Rows from block 12 of the audio encoder of a small contrastive audio-text model, named by matrix and row number. Rows with one number belong to one channel. Each number is 500 + 40 x the weight over its row's rms, rounded and kept within 0 to 999. All counts start at 0. Numbers have three digits each. After the name is the row's rms in percent of the matrix's.
After each channel's rows are labels from the 100 clips, of 14848, where the channel reaches its highest value: "top examples" is what is common among them. Only what is clearly more common there than usual is listed. The data: short read English sentences (LibriTTS-R). In brackets: how many of the 100, against the usual share in percent.
# convs1: first pointwise conv (encoder.blocks.12.convs.1.weight, 96x96x1, standardized in use), inputs 48-95
# convs3: second pointwise conv (encoder.blocks.12.convs.3.weight, 96x96x1, standardized in use, transposed), outputs 48-95

convs1.46 102:467478500526481513452508496507543505494530508506527500556450489445534464531496436477453545469510471451452532513481483481484469411515594540514424
convs3.46 092:461496457475515438479427464530460522516463475499458541532519482474507482504433524518429473503500436542474500513551564438470591474456451468494524
top examples: the word "i" (58 vs 17.9)

convs1.55 096:494497452547442533497615422467442499474517509537519462516535483469555505453472526515517511460539520508503485506457507480480524480507461508545516
convs3.55 117:578501527457483513468507417477571531452508523465528494525492497525487550501516426410510470489462494454479481510529471489460556537493517477458460
top examples: the word "yes" (28 vs 1.5); the word "said" (26 vs 6.4)

convs1.70 089:531501560496519535477437491569558506458518454547459499485521549569511528561499507467474510519466524484446447448454471533595477513461628503496507
convs3.70 091:535499481474491564548474414480519497472411434467491481575503427511542504490456469452468485471434465500483499477432466485519493527525503449542428
top examples: the word "he" (29 vs 10.8)

convs1.16 094:506483571527492480533493457456508460537550501506543311576525521531514515455525464557483464471483510460490468526512548452563547512549514478527538
convs3.16 071:451506469530516543448519497496510457471463480522503520544509537402496456465485545464463552547500539524543536490531469538508468578486489541474468
top examples: the word "was" (35 vs 9.7)

convs1.65 108:482541505460482452477550534460462469477572478502429525526529562527495519547511533473470493505478502545373495409488480520470535496442478504542471
convs3.65 120:569573522469503469545510466445480488461552492540509497520459466467518447516466561527513465532447492486511605422492558527464487475534513506502561
top examples: the word "she" (27 vs 5.8)

convs1.2 100:514531519525502527575454440469522507450496524560520525502410456481493498496487500508515520553554498498539495512409505505399451516527452485472463
convs3.2 142:496518418537568496497461534497543447473453477512508576493442487575515522464496432545533501486604511504489542503542422495534531500499612529421493
top examples: the word "he" (36 vs 10.8)

convs1.18 097:575503493460492434487447507448473531542435523477494566566488525430512459499564466468465485489554505479596491545490471477463521422498427497457542
convs3.18 089:486475529463455506476544562543630489486458446493510462517557542556519431499481495469463509518508509502473552556479551508538462513554547500510484
top examples: the word "what" (43 vs 5); the word "is" (26 vs 8.4)

convs1.85 093:446517517550497587482529446477509475483457557463463570472506465562554502487531598458496535571475479519601470425472482552528542513454547515530457
convs3.85 092:463465509498422548542559467494432496433493469537505470486481497469438465484447485473527466527489437522477479417486565451494507459532489468472530
top examples: the word "you" (35 vs 15.2)

convs1.74 087:377538464523490452479594510549550504542480553513507523523528525493503539532493540506455510509521500466426536543496471463416487490441491479489455
convs3.74 071:442492497572471479526455487522543522526481497518539536516443448590418536520480506529506429521454475536484501542502481526502596506457488441502495
top examples: the word "she" (32 vs 5.8)

convs1.75 082:542542427512486533454456512526532454491497467521442396518491452455537475548490453503469513519437441514501506489551485520519528501440555449553564
convs3.75 079:396547474500473519488540479474519550447540486486492445443527460544461540471524455523474536563569535586505545450495504528528487441472476487451562
top examples: the word "you" (34 vs 15.2)

convs1.21 104:595529469568419484481589484491432532497536441494540543450519469460470479479473544512504503517551497535437490536446468498501522562512487515527524
convs3.21 120:534480501514507377471537523551634483504514531451506506556530507525524453516493542446568503492454518495523476529485531560486463551524458548479554
top examples: the word "he" (41 vs 10.8); the word "you" (34 vs 15.2)

convs1.93 116:482473463523479528464510515501470473483489594462495507452530468480533506455493501466508549536500463548560492601485536497403507495507415519529464
convs3.93 096:552497490427469485547540448447476510516472514447475539572481490518471520515444491574480468498436457549539500516457516534477474529475501455557458
top examples: the word "he" (29 vs 10.8)

convs1.66 114:533522571531427523511490545472520478417490486455570505526561493470474500502481509537402527474436518542446491499481445510466527514534502482510468
convs3.66 134:497512461491471432448590489466455435483517470457523441454441468471547484544499418480457466512514489434471463486483479452519526445412478455519478
top examples: the word "i" (54 vs 17.9)

convs1.10 092:446498492528464445518471489451540478438539559489494483513557553535458520521498502497463490516506510503576466495537498537443418566495477459444478
convs3.10 086:489462515502451479493513490547462452463479472472470477522458546504449513466465473485494509443445444461449463401467541520450479419476514436511566
top examples: the word "what" (37 vs 5); the word "is" (27 vs 8.4)

convs1.82 109:565480478528489512545500370480476452380522509529544429493564496543523479471454578462466523518514508485522532503498502497577500521504534400532519
convs3.82 128:600515553479464525577523484511550598480496503511472490462484470490557503509545445484507498494460505490487461563504524490510531535531541504509470
top examples: the word "said" (55 vs 6.4)

convs1.0 102:529456506461487555457529483472481475464472474497507483478549513544465541497503548501447506586488529516404487454513513476526512559480517451582469
convs3.0 092:515568557440471470476512495424534475549567424476560481515445529505553590498546480498406505467508550487539496488509525499487484484546418551453413
top examples: the word "he" (41 vs 10.8)

convs1.9 095:494571486471520536499560495515473475536452483479504371468452502506480504479500493501489429516448526490523474525417517451487489519583463486522578
convs3.9 107:526546475493499492423561531520554462486449442505510503595512448464537506561508554483565481493489582511458464426499464507575500493526540547504547
top examples: the word "was" (31 vs 9.7)

convs1.43 087:488544519428467464513532357475484476472489458524508496519526490536530470471451566461518473437551517540391477515529492492551551467510516531549479
convs3.43 076:442534536450536483446488515547520498412559547492532499515519481512461486511446470534560467509471522526440474465534525522551528436501543470527504
top examples: the word "you" (35 vs 15.2)

convs1.40 069:440524511520525460521553587518442452545519524446437508469455487509430477500502507532453523543525562454481541538530519459533508505504476493475432
convs3.40 071:464488521427462480497537551474432454484499519478517457533477496471559552476508553470521477521549519477473475501553463518422496454545442504504562
top examples: the word "she" (29 vs 5.8)