Weights of a small contrastive audio-text model.
Model: encoder arch quartznet, encoder norm groupnorm, encoder activation relu, text encoder width 256, text encoder layers 8, text encoder activation gelu.
Rows from block 11 of the audio encoder of a small contrastive audio-text model, named by matrix and row number. Rows with one number belong to one channel. Each number is 200 + 30 x the weight over its row's rms, rounded and kept within 0 to 999. All counts start at 0.
After each channel's rows are labels from the 100 clips, of 14848, where the channel reaches its highest value: "loudest band" is the band of the loudest frequency at the time of the peak. Only what is clearly more common there than usual is listed. The data: short read English sentences (LibriTTS-R).
# convs1: first pointwise conv (encoder.blocks.11.convs.1.weight, 96x96x1, standardized in use), inputs 0-95
# convs3: second pointwise conv (encoder.blocks.11.convs.3.weight, 96x96x1, standardized in use, transposed), outputs 0-95

convs1.29,129,172,173,192,166,215,243,204,181,197,225,172,195,208,223,197,176,224,233,130,180,180,85,182,211,202,199,209,229,146,158,229,141,149,175,189,199,211,192,178,240,187,158,191,161,204,224,188,196,226,204,237,224,200,167,270,177,207,206,184,222,238,225,223,196,156,211,164,208,220,188,200,235,212,211,170,176,125,168,195,205,214,181,198,218,174,228,193,213,183,207,178,188,180,246,218
convs3.29,205,224,217,187,233,254,150,172,217,169,229,154,258,234,156,234,204,191,204,178,234,118,202,229,113,230,147,200,182,239,193,215,219,162,237,245,217,194,231,182,208,178,255,220,199,188,153,226,180,167,178,241,188,185,210,196,193,148,183,212,221,229,175,173,177,226,174,227,179,214,195,202,175,167,218,208,224,207,253,158,200,256,194,233,176,241,177,180,212,208,209,208,183,213,172,199
loudest band: 4000 to 8000 Hz

convs1.31,143,241,209,204,251,221,186,174,229,175,170,206,170,219,187,186,162,209,187,235,240,202,179,238,213,215,159,242,219,179,204,195,203,206,167,197,208,205,148,196,192,206,160,162,283,166,203,250,221,200,180,183,183,181,184,203,195,154,191,297,283,254,183,209,165,236,226,155,227,158,177,236,232,239,175,232,183,163,221,165,208,220,204,185,236,202,220,202,226,217,199,213,196,210,202,197
convs3.31,195,177,244,155,180,163,168,184,167,196,191,196,90,171,198,235,230,197,231,155,184,202,217,182,219,155,198,177,314,173,215,163,197,205,207,174,174,224,207,182,158,158,162,213,179,237,196,197,233,204,192,198,220,143,202,191,223,171,230,180,229,188,185,230,213,239,192,147,200,222,220,186,154,222,190,201,264,189,163,248,220,195,192,180,204,219,231,208,199,221,170,188,188,228,194,220
loudest band: 250 to 500 Hz

convs1.85,209,200,138,224,167,171,190,156,143,205,154,193,221,144,260,188,229,193,185,249,209,149,201,172,209,255,179,211,148,186,198,215,224,236,213,254,207,226,217,160,253,254,192,207,210,217,135,169,173,223,194,214,174,187,207,195,196,202,211,159,151,211,213,232,182,186,158,181,162,221,164,165,174,188,215,222,217,232,208,188,203,143,174,187,277,211,230,214,227,164,187,181,196,175,196,196
convs3.85,164,200,193,238,272,177,228,247,174,204,167,209,209,186,224,177,253,225,183,158,214,221,180,160,181,209,216,155,203,183,192,159,180,260,201,244,173,214,225,159,214,204,244,169,176,226,188,238,222,158,159,207,219,185,213,175,173,150,156,225,238,199,226,193,200,169,151,207,229,228,198,191,194,147,207,232,186,256,237,180,166,170,221,221,143,198,175,233,168,178,217,188,171,161,221,257
loudest band: 500 to 1000 Hz

convs1.59,203,188,183,166,175,225,176,187,171,178,156,154,179,228,164,119,198,176,175,219,246,241,237,189,201,233,160,186,208,195,198,158,232,253,193,234,228,164,188,207,256,206,220,231,128,194,193,171,157,202,218,215,236,221,199,213,183,220,221,186,224,266,218,223,162,168,167,161,200,187,172,214,238,181,210,142,212,222,181,255,222,191,189,146,156,205,218,246,227,207,165,235,192,215,199,185
convs3.59,221,192,200,152,202,217,203,154,178,180,194,200,186,230,170,203,222,184,148,197,198,139,153,204,228,192,255,233,235,204,233,216,242,152,218,204,182,190,185,231,179,248,230,156,192,219,216,222,253,168,202,215,210,159,219,199,205,202,130,227,194,234,205,197,218,201,189,222,178,213,208,151,145,279,236,243,229,248,184,217,214,241,208,178,284,172,181,221,206,221,225,219,240,172,219,195
loudest band: 500 to 1000 Hz

convs1.18,182,184,243,221,167,237,226,169,202,199,150,212,171,217,162,207,220,169,214,210,248,239,200,185,200,243,225,211,162,181,206,168,248,173,221,183,219,227,200,178,144,204,171,182,199,186,170,185,253,209,209,172,190,185,211,208,230,169,210,198,223,195,118,198,225,226,183,204,254,209,227,308,184,168,155,140,221,163,217,157,194,195,166,184,221,212,163,195,150,226,224,172,209,201,160,166
convs3.18,189,164,233,175,264,211,168,185,161,194,193,226,162,231,161,191,237,199,237,132,205,244,211,169,168,225,181,240,170,177,164,224,167,175,143,201,235,200,188,174,195,203,190,249,215,223,198,169,268,171,156,194,200,177,155,250,177,215,220,191,199,189,209,174,226,212,214,159,161,162,254,167,214,233,163,172,216,163,160,201,141,196,229,206,192,161,209,187,205,218,227,198,181,210,263,222
loudest band: 250 to 500 Hz

convs1.20,185,203,225,256,181,206,178,258,232,234,174,273,254,194,235,216,193,171,198,169,226,155,192,160,213,193,176,173,171,229,198,170,203,139,171,205,243,201,191,202,143,161,203,172,128,187,179,208,196,197,178,208,227,218,230,198,236,237,221,175,210,181,252,158,179,235,158,229,173,165,163,231,181,185,225,225,278,192,199,229,217,202,226,155,220,188,172,243,184,177,187,180,197,188,190,225
convs3.20,196,184,203,237,187,226,214,180,267,191,208,170,256,193,222,205,171,240,200,155,207,173,195,163,208,230,204,208,134,205,203,203,142,197,224,233,195,208,134,197,206,190,175,170,191,210,226,131,174,218,190,199,266,219,243,228,235,182,159,255,250,154,211,253,198,209,197,237,185,187,170,231,172,240,215,211,239,171,157,205,177,224,179,161,221,209,202,175,144,249,176,175,224,218,190,216
loudest band: 250 to 500 Hz

convs1.38,196,216,189,203,155,230,200,168,200,171,238,128,208,247,218,197,248,204,228,254,169,175,196,164,180,216,158,149,91,229,186,173,210,234,215,220,173,173,145,201,196,180,223,213,223,242,206,236,210,214,196,198,227,201,175,185,205,172,207,145,199,172,180,211,235,227,175,231,181,208,201,230,139,232,223,202,195,230,226,130,205,244,233,198,172,248,211,180,183,178,179,182,167,200,183,200
convs3.38,181,177,204,197,207,183,199,203,153,190,171,176,270,210,205,231,197,213,231,162,195,145,210,209,203,251,173,171,183,231,225,203,214,205,211,183,167,193,209,200,251,148,217,202,187,242,241,159,158,182,214,204,210,249,159,212,199,218,208,247,195,193,209,261,225,177,136,276,210,193,215,179,174,189,182,172,219,204,225,266,229,251,190,218,164,251,203,195,206,253,207,268,230,167,183,231
loudest band: 500 to 1000 Hz

convs1.12,167,224,236,167,211,223,156,192,157,234,169,189,227,209,167,223,210,239,209,248,189,168,194,236,202,205,220,200,169,178,173,215,246,237,216,228,232,199,242,212,205,185,136,247,127,143,194,219,224,205,180,207,197,143,185,204,234,207,214,247,232,238,170,182,157,214,211,149,144,208,210,183,269,200,178,239,226,172,199,173,231,192,232,227,192,188,212,247,231,247,165,206,173,220,191,228
convs3.12,203,218,204,179,197,179,213,192,190,223,176,200,169,146,191,244,135,236,228,219,196,211,190,205,167,182,263,208,214,205,175,231,231,161,184,169,141,164,216,254,183,164,230,161,192,225,180,264,200,250,284,187,187,187,213,160,194,207,240,203,179,150,174,213,186,228,216,191,180,195,126,178,187,206,226,233,191,254,151,201,212,218,160,235,208,230,237,226,174,180,220,175,182,221,181,231
loudest band: 250 to 500 Hz

convs1.42,151,231,124,180,191,214,249,215,200,204,98,169,207,205,186,221,164,199,233,194,209,187,214,174,192,234,185,191,165,200,215,207,232,169,228,222,210,162,203,224,202,194,183,220,155,172,187,222,190,216,230,203,171,238,159,220,244,186,234,158,221,214,251,224,211,197,185,165,204,227,177,226,154,184,195,163,199,141,192,134,199,142,211,186,198,234,218,212,208,198,211,244,275,185,156,172
convs3.42,238,206,225,196,202,232,212,225,195,160,225,163,203,158,214,228,189,173,136,248,182,195,236,178,227,209,151,164,204,204,172,238,256,226,221,243,194,229,210,205,196,192,216,255,199,156,202,244,131,173,170,266,199,177,167,171,234,235,156,150,199,167,161,208,226,216,158,219,215,189,204,209,222,136,242,218,238,191,239,142,199,207,222,239,198,230,196,184,189,200,189,215,216,188,224,242
loudest band: 500 to 1000 Hz

convs1.64,221,223,183,190,167,138,185,170,167,200,159,146,206,223,219,135,226,245,212,232,192,157,227,130,193,238,175,188,203,222,189,219,240,221,190,234,179,217,202,209,214,160,238,202,239,177,168,159,183,166,203,176,174,231,222,181,186,192,167,122,206,257,212,179,166,219,230,166,206,219,174,207,209,195,205,184,216,186,226,177,217,199,168,191,233,281,208,203,228,210,174,212,120,179,232,209
convs3.64,181,225,180,180,155,218,162,208,203,175,207,173,214,236,198,216,146,205,231,210,178,185,190,235,249,125,192,163,191,192,214,177,176,223,178,205,178,235,198,155,245,225,228,186,196,256,164,211,167,185,175,162,165,160,185,128,143,159,222,199,207,207,125,219,170,180,196,214,180,189,169,192,135,131,219,199,165,206,194,197,192,222,227,195,162,207,205,208,156,183,196,190,192,153,179,148
loudest band: 500 to 1000 Hz

convs1.44,188,196,197,191,237,209,157,164,201,174,179,191,249,235,206,218,202,228,179,173,218,192,156,142,192,213,202,242,154,173,181,188,174,207,261,181,188,178,216,205,151,185,215,241,149,222,176,128,207,194,204,172,234,169,239,223,272,206,201,237,272,213,235,255,172,219,201,216,205,194,241,171,218,170,203,220,254,147,219,218,227,220,187,153,221,217,223,243,230,212,200,205,196,208,237,245
convs3.44,229,165,194,190,130,172,175,186,162,227,187,189,120,153,202,197,240,169,167,201,221,146,151,202,218,191,207,290,166,195,222,155,198,209,162,143,204,204,206,241,183,254,176,187,187,197,232,219,264,211,233,194,195,169,172,148,189,196,191,224,220,170,210,189,196,232,193,145,196,157,190,197,184,195,206,174,206,247,198,223,194,162,226,172,201,184,239,185,160,195,231,223,163,209,164,209
loudest band: 250 to 500 Hz

convs1.89,214,168,171,220,254,225,162,237,211,162,237,218,186,137,189,262,174,177,245,243,204,248,199,210,160,196,208,196,206,164,168,157,214,160,258,180,229,217,184,243,160,215,182,208,202,181,191,195,185,205,190,272,173,172,190,155,234,184,172,171,191,227,143,165,168,185,197,191,207,181,210,192,247,169,150,242,210,220,221,189,193,141,227,227,214,225,183,174,195,211,238,166,201,174,245,165
convs3.89,179,184,195,213,191,178,161,194,231,215,160,184,200,215,219,237,93,194,250,257,209,160,190,222,221,189,207,223,189,153,245,192,183,186,208,209,199,167,243,186,230,216,173,163,200,183,248,248,200,166,251,182,228,154,253,209,237,228,237,147,169,223,150,174,176,209,214,210,225,231,220,188,247,193,225,257,245,218,181,189,204,198,182,201,180,195,229,231,225,212,169,189,213,160,195,154
loudest band: 250 to 500 Hz

convs1.65,181,204,211,197,173,185,208,224,198,202,179,129,183,196,206,256,212,141,168,209,194,205,218,204,211,125,197,190,199,120,187,208,167,184,173,198,220,171,177,240,146,141,223,242,176,208,201,198,241,182,171,201,225,237,179,267,219,226,183,257,183,145,232,182,185,266,207,186,193,215,208,199,226,177,177,207,219,143,210,153,194,222,243,220,190,243,190,182,227,191,189,160,214,195,146,182
convs3.65,180,206,192,153,235,171,220,169,186,221,234,217,158,202,218,174,213,186,171,179,179,268,187,185,228,164,261,173,207,188,216,193,171,172,182,167,191,241,158,216,145,170,217,228,187,244,166,147,204,208,206,176,227,234,229,207,206,169,156,206,197,158,126,234,241,211,205,164,195,249,195,198,175,243,235,221,236,251,216,225,216,154,215,181,211,222,180,204,199,231,223,239,179,273,172,220
loudest band: 4000 to 8000 Hz

convs1.46,154,171,210,216,187,222,190,185,202,221,257,186,211,237,141,227,168,201,214,223,195,204,202,184,217,199,220,225,190,179,174,176,235,191,189,225,201,191,170,224,147,159,209,195,277,162,215,166,201,165,232,213,174,210,239,172,153,167,207,240,220,168,210,157,190,196,184,164,216,211,230,190,211,231,203,268,122,214,148,221,199,241,224,207,251,138,161,193,207,218,168,238,145,195,202,153
convs3.46,205,228,263,209,157,233,205,228,172,242,156,184,205,222,180,214,174,181,237,240,216,177,232,212,168,166,212,158,180,242,219,163,156,207,184,125,168,190,178,166,134,206,172,150,195,229,149,263,221,250,201,217,175,191,149,192,193,173,223,218,161,178,176,218,220,184,193,211,224,171,194,177,195,155,137,170,202,194,200,235,206,209,169,248,216,183,185,180,207,225,147,199,171,178,228,207
loudest band: 250 to 500 Hz