config.toml
n_mels = 80
input = "log_mel"
encoder_arch = "quartznet"
encoder_norm = "groupnorm"
encoder_weight_standardization = true
encoder_depths = [5, 5, 5]
encoder_kernel_size = 13
text_encoder_width = 256
text_encoder_norm = "layernorm"
text_encoder_norm_position = "pre"
text_encoder_head_dim = 16
text_encoder_qk_norm = false
lr_schedule = "poly"
Rows from block 3 of the audio encoder of a small contrastive audio-text model, named by matrix and row number. Rows with one number belong to one channel. Each number is 128 + 32 x the weight over its row's rms, rounded and kept within 0 to 255. All counts start at 0. Numbers have three digits each. After the name is the row's rms in percent of the matrix's.
After each channel's rows are labels from the 100 clips, of 14848, where the channel reaches its highest value: "responds to" is what is common among them. Only what is clearly more common there than usual is listed. The data: short read English sentences (LibriTTS-R).
# convs1: first pointwise conv (encoder.blocks.3.convs.1.weight, 96x96x1, standardized in use), inputs 0-95
# convs3: second pointwise conv (encoder.blocks.3.convs.3.weight, 96x96x1, standardized in use, transposed), outputs 0-95

convs1.75 088:080128071102114055109101180132155110124184144156132083130127155170181140128155108168146133133131136161152087140071158102104098152140132069110151144090125112171119188158114097126148128144127163131086147106089129123110119141172073113164110135135060153073159109158072088159123128163163194206
convs3.75 090:101117138073089129140132133140107153155112113105098100087132098149093078154142200158129170096066132090160168092073177112123102063103166160149118114098119134103116113125102118140133128148105111106172152152089120149074091130155146174182198132105133144209126057170107103094076094120163098152
responds to: the word "what"

convs1.55 102:133103073148154186146101160141107127134152137103106117151152106171148077140176131156116111114150105130141089008134127140140026126091139143134127087152141103095149128127135125107198126121136137138106161174136040136112112140111146158152124139091115106121093082134230191133111150117142122143
convs3.55 088:113168131122129077094125095143139127083102146110143147077150161071056099144138141113113056144145111180087171112162112115111100177152091075158136089164071150064139145164125136122165090126157119135179111094127126081131125151134140055116121135139081112114097134103084145129160155218159185142
responds to: the word "you"

convs1.21 101:135151192137132119117104086116148150132183150138067085113110157103111097145148140074155099117113115162147170085133122133148060126119121076151130183169110126158109118193146112116108104107128162106091154121131095075068206106138164160156099092116121152031140172124173133108112182187114141111
convs3.21 089:120150098161142112122100190197138129087157133116191082147130149165160119138113083140120108166131130163098096110172115114150135158208137131149112071098123076093179073197154128104181126102127113105123109082085111142133151056111151113085133122157177086161152106174085088109154086134117155159
responds to: voice: male; the word "was"

convs1.77 090:146098074109107067135150114077188171137090132108169115139135129096128102134156195125128129118150128141144126138066150117059131177122131103217097081095129131106114169162148134126172085118127114104149149102120191125128081165184098108090044117123141111157108119170100182124180120125179152131
convs3.77 097:159164126072093143082174087075152096114117150113142137114100156103090101159161144159145118156096117105091162138143066077114121135121120096176115165152118135128084105136095085152116060094166128146135144126141122070148134145152161152151070114146093238135138118132055155132163186160101157170
responds to: the word "to"

convs1.15 100:158082152135112067153106160058106202114141115124087120125154130085161095157142128120158117068177086152122124081132171147103167196080117127106139166093122101118156149127128146076160152112156115096161124145127129146139052129114118094155034152140171134101129169090191171133120128117094169141
convs3.15 102:167134118214137127103131177139167154067118110134163105177167141136131168115121112153134163109116133100187081151100131113204089103153137136147098070115187112153100111073088118122125167106102123118103089156187182126133144118079112146114140143116172115087137130167166137102077094095045091150
responds to: the word "what"; the word "is"

convs1.70 097:133100084141113077161151131105153150161103139105135118121111191096125114096182123155094153071116101069126163104135150146085049179142108088147109151134132138076142158130116133125151105152080160103085183149096141203085068152149168150156134086136118108160098080127072150112154179134133163065
convs3.70 101:054152132167109166082131130180141146061101131170105156108138134092106122156073169152113097104159139138119137148132117142171097120143141136167176066136194196126126094141133160151167173137132136108165085133172084122114155137108069122133165097171048097120139074115163132169178140120083168116
responds to: the word "i"

convs1.95 104:162114164105118103152148091121126126141079121121086129117124088131070150069125128125139117127065056139121086117105136090163128153135163141176148149096146147097168130012164127145152094116176142146164132148152102153135082137158130126154148065151117146161144119134127173141243130110117073096
convs3.95 122:111074111132166135169132139104123153098099110183148078069142106128139142158172150077163099145170182143153181150116132149155094165102140140107123121144050147090145114114123118100161080108101083157088113201134133116128143143094152077100150115106194154109072115158134072135102125049065145134
responds to: the word "is"; the word "it"

convs1.24 107:153107122091165091136154110112132182085125104150144090169080070159093136156117125107151113063133123189123104082151110134096115148093171145066131036196092150081091185162135152121153104163129142135164073111173097160110121173114105134116156162120110184158168103142104129135091149137131151083
convs3.24 108:173182172099101146104163140182075140149085147079146167141119051147110149134148118151126086100110095056132193137136108117160100122153110123081194125082175081079129147150167146098114178144152176135155161094191122110077098122055163156148117119136127113123099114115129131159152153132170142141
responds to: the word "you"

convs1.72 076:135170117145161136078131134090132122134100128131150141186070128119122175118146150148138107168117117139100072090109165072110186100146099138164096176115154113184152146090104182145122104112135143101131071093103188133192144116128131132071174067100126158152098097129117106114143101046057085169
convs3.72 079:142140138159137100136170046144161147049154079090109133084163100152086064105119144184119119133145114103161137157105073150135113163146105098164103179093098154131108108113105154178115107106112178071172101168111081089129165169101105143101178097145114159102127145089100102105104185119182157142
responds to: the word "was"

convs1.79 096:165150078155130138174085121132095186165131106168090079166151116123040132115112147119147136152125130161147099107134179124148106140110050136076117141088051132235121122164161122107093115119145122086065139128089120118109133125140117091184135203121132130083157129118114129161126135136092090105
convs3.79 106:116119075142162140104106125148129179117125183203093087138117180104164150122067097136136109135094157114102176142130166146080109169120101143099116175150108115070118120073155091105101136137142108167094161159095129164116116181061141168093170171112134107033091143111111097151111146116085092088
responds to: the word "i"

convs1.29 107:102121125109114155153123120106179103140116167133189140114198162083195187160145164132126109111132118183160116072144087133161087073148121151146128123124133113148091090137102096085080125137073128097073112174107131071124169065134144164106124081123110136163118120147151073112138146168216146162
convs3.29 101:122105132172181068104146058140090093135101195101097111100141148171082121152099172117105091157076136126143062119131183156104116100136141141110137089129129190126103152140114120166082123171167163115122124120156143115075112100188156106118052134126105163133136051097069152174104147164133137117
responds to: the word "it"; the word "is"

convs1.50 110:109125117095133165088133133167148121113156140088129115158131170111126145125142146099123169115138071115109118058132105118024120099046130113122076120163146140139150117109090169123145090105155147076178139125145178064187170062139100073114094160130113132195124157136141137120137102104106197162
convs3.50 102:116128134093170126138183111136177119131096126184197180215130129104126122140119120076118120130164067145092093140072094155162064117127111123118100109163128166100134051124178108132144159112139101132099121102131103138093134079087086164150092139215138079161129152153170169137133113158138087135
responds to: the word "was"

convs1.90 111:141103112131134108131133103139090093106150219153062076107099196119083094136140152196171140162088156137116176162114150136081116118124071121065129142133138133156141168137104150111130124086116152143130182121109197087095112120153117179114095158124176185169155155118147116098136160047148133118
convs3.90 107:107100118159120164083163212149152168141104171162144121092072170142101171089132140168142148149181109143143150099128117095138174092139092133160115099154189068098176149139177151127186104111125145146147109058131145138106160077144106155138109113135188131165194177133125087128152145136150068158
responds to: voice: male; the word "you"

convs1.4 114:138144071136148103161187124133146158158074095107160165112165106065123102175103143125121136126111074161161110132094160131113122169121116132139117172182133123041154114116135095112145065091154156091133076122133125124088103096103144038162182063116105168098154163178141174140119129151105094095
convs3.4 108:142149089130096177107081133133110130144153114131073084077085144108101188125059125178133113150144072140121186125116127107108099160138118108012143115131132137093103127121169094116051134139155180092122127127110141116118069111144158152121154128109148162127053167080088102141168163176134143132
responds to: the word "i"

convs1.8 092:167100139093141148177163118111125127133120099179059107136129092126165098159099118110132164201159091141072133137067171134141149117070122117184081122201109113141152112105174111114143093118114185143161164158143134086105150115135139150133130056121126146093043105165130142095152078143071134083
convs3.8 087:101102111156152192164126104107101121100117124132098159150170184108187188114119108116103130120184189123089052089077160158160152151176165145143077116155080132086145119063168116082119179103079100176110111161080168126122159133095145111131100172147126104080124109133125109149091134083111111131
responds to: the word "he"

convs1.10 085:119123133074163130117115147143161147094153146160111153146118124130151156146107087125135165126112109121152130139137106132141131119063118153138121126231144147120126107147199133094130158154158097128188158126124158117037125131138093146129075015144064171135111145128129129108077192163070145184
convs3.10 095:118162105049116117133054113094120194113100126147131139053107095147136117150132174144110152116117130120104117119097218122132168096122134124111128173131067113118113154153137109138154129127130121132168205134152065164084059090153150124111164141101169114190128128116191086184155139168104150111
responds to: the word "you"

convs1.13 096:144125209130182125148191120151103126070121141171079081165161130115089152098128082141134137106135114087128134107119128123113156148109118166036046201133111133123130198072085141103111154097119131150087096116105146125166169152136113153164146169156136176100140122120151136157137183141138110187
convs3.13 099:128091127148158143197126146127117180075142120136141100072168170157137100162177123159129167109110163142068098095138073111165162152093105146116128193181134085112177173105132127112108166090111146101159119152102165215143100151121136158134148125101128036094138161091097114083141096128096097126
responds to: the word "do"

convs1.41 109:177098094117083083124162135182172137158133091101151173136139072107155116061161136151107112186145082113095089085132145173140132085104140139145155140174085193081120085082148096117098112118152149116141127133188086154113099161103111119108163129156142078188102108142149180138200110136120185125
convs3.41 122:077165178109114120115141185163118084085085120151154128081064127167102085152121171095143128178126160141071114095186133078085183085159158148153149126124082151171162124120130155076197127129174104100187160167136117117116115082136140124083163140097123098154183166163142117122124149155159149134
responds to: the word "is"

convs1.59 119:135082149152121125107104092130143133156168171163113109208073138129100140124147114097166113163180100122105106158135060088156169170102154130122045119081141129068128111134186143140127105138109165135135167150132183065113147146128117159112137107122161144133005085148168091121147134121116138151
convs3.59 124:124161095080156110183168125083072133144123142101106158131142079089124098142141109135131192108066118056092102130137116098067127084129171119128131234164117122143150132140114140115081130130104111113178208179113151200108093142138132113119091125091119086129148155116151079163153102140125117090
responds to: the word "i"

convs1.56 097:121154076161111163137153148184159059127081126141161158109126082118186109145132092158098160066087169136114092122159168080174158098138143152108149094167187119141119121085040079144126136138098107145161213131130126119120148161073166178123185110115156109158137127142097115127120132132176146154
convs3.56 091:078121102182161148114070114129150145133127104097071106107173116080157186136124146137106093117134083140167114136126164143108056144137104113050120141120115155117124152182113144179154103189144195186197119128131144117131160131106170194108135108161101169156099205108114130142156137089159093141
responds to: the word "what"

convs1.78 112:170122085150186161125119097127111139141129153100158174154092098082109154120097146074108149174177128180118149096122134122080135097091116084123132114181108183097109139169062147085085116128073159095120145156159131166173118044122070098125095158111106180150168097154130125163101108179116165151
convs3.78 120:146127148154132119113084147195152130173131109095127153117134163154127143118181119131142115129180131129164092150167073165168139150154084115163116087077119123173105136133142140156158174123166112148036074085191178082116163129090136097109120050167127147084121157153065156086140138163099151093
responds to: the word "it"

convs1.63 108:144082075129135114105164123117133150114087154111178111139131137090110140019127152133148143118161107165141078101114117150100102154111139117109106142093135126085136141061108153145137092154189115102151132173144117102116076155216092125105106089114122148206066145128098133137227120127122146086
convs3.63 134:071169113060092098103157091139132115129120110156160157102094097156124112125157089135119117158134074089107118095178119070103080165154092110129147101096126148148192057172116157103133093126143156098153088170136130085091140110143147146128141095129130135142200101126119135174199181205154082111
responds to: the word "is"

convs1.7 098:096098185089119145094171163124142109112145114205151094107186132097164087139090126124129070209079103142130135175130167108175119162086122077075145165085117138160148083117159106066145106159166114119088073105106130171141104127109127138110087140125151158169133148101105146116121141128081207129
convs3.7 089:217108088142126114111120153137140091108134075170128157117101145141130110067092150148128131133127146127126117058174084160147133152180149107086136090124126161173126119128102118086166123165133149117142077091171053128139116207191097153155171198138155112175104141124117127107154122158195085100
responds to: the word "what"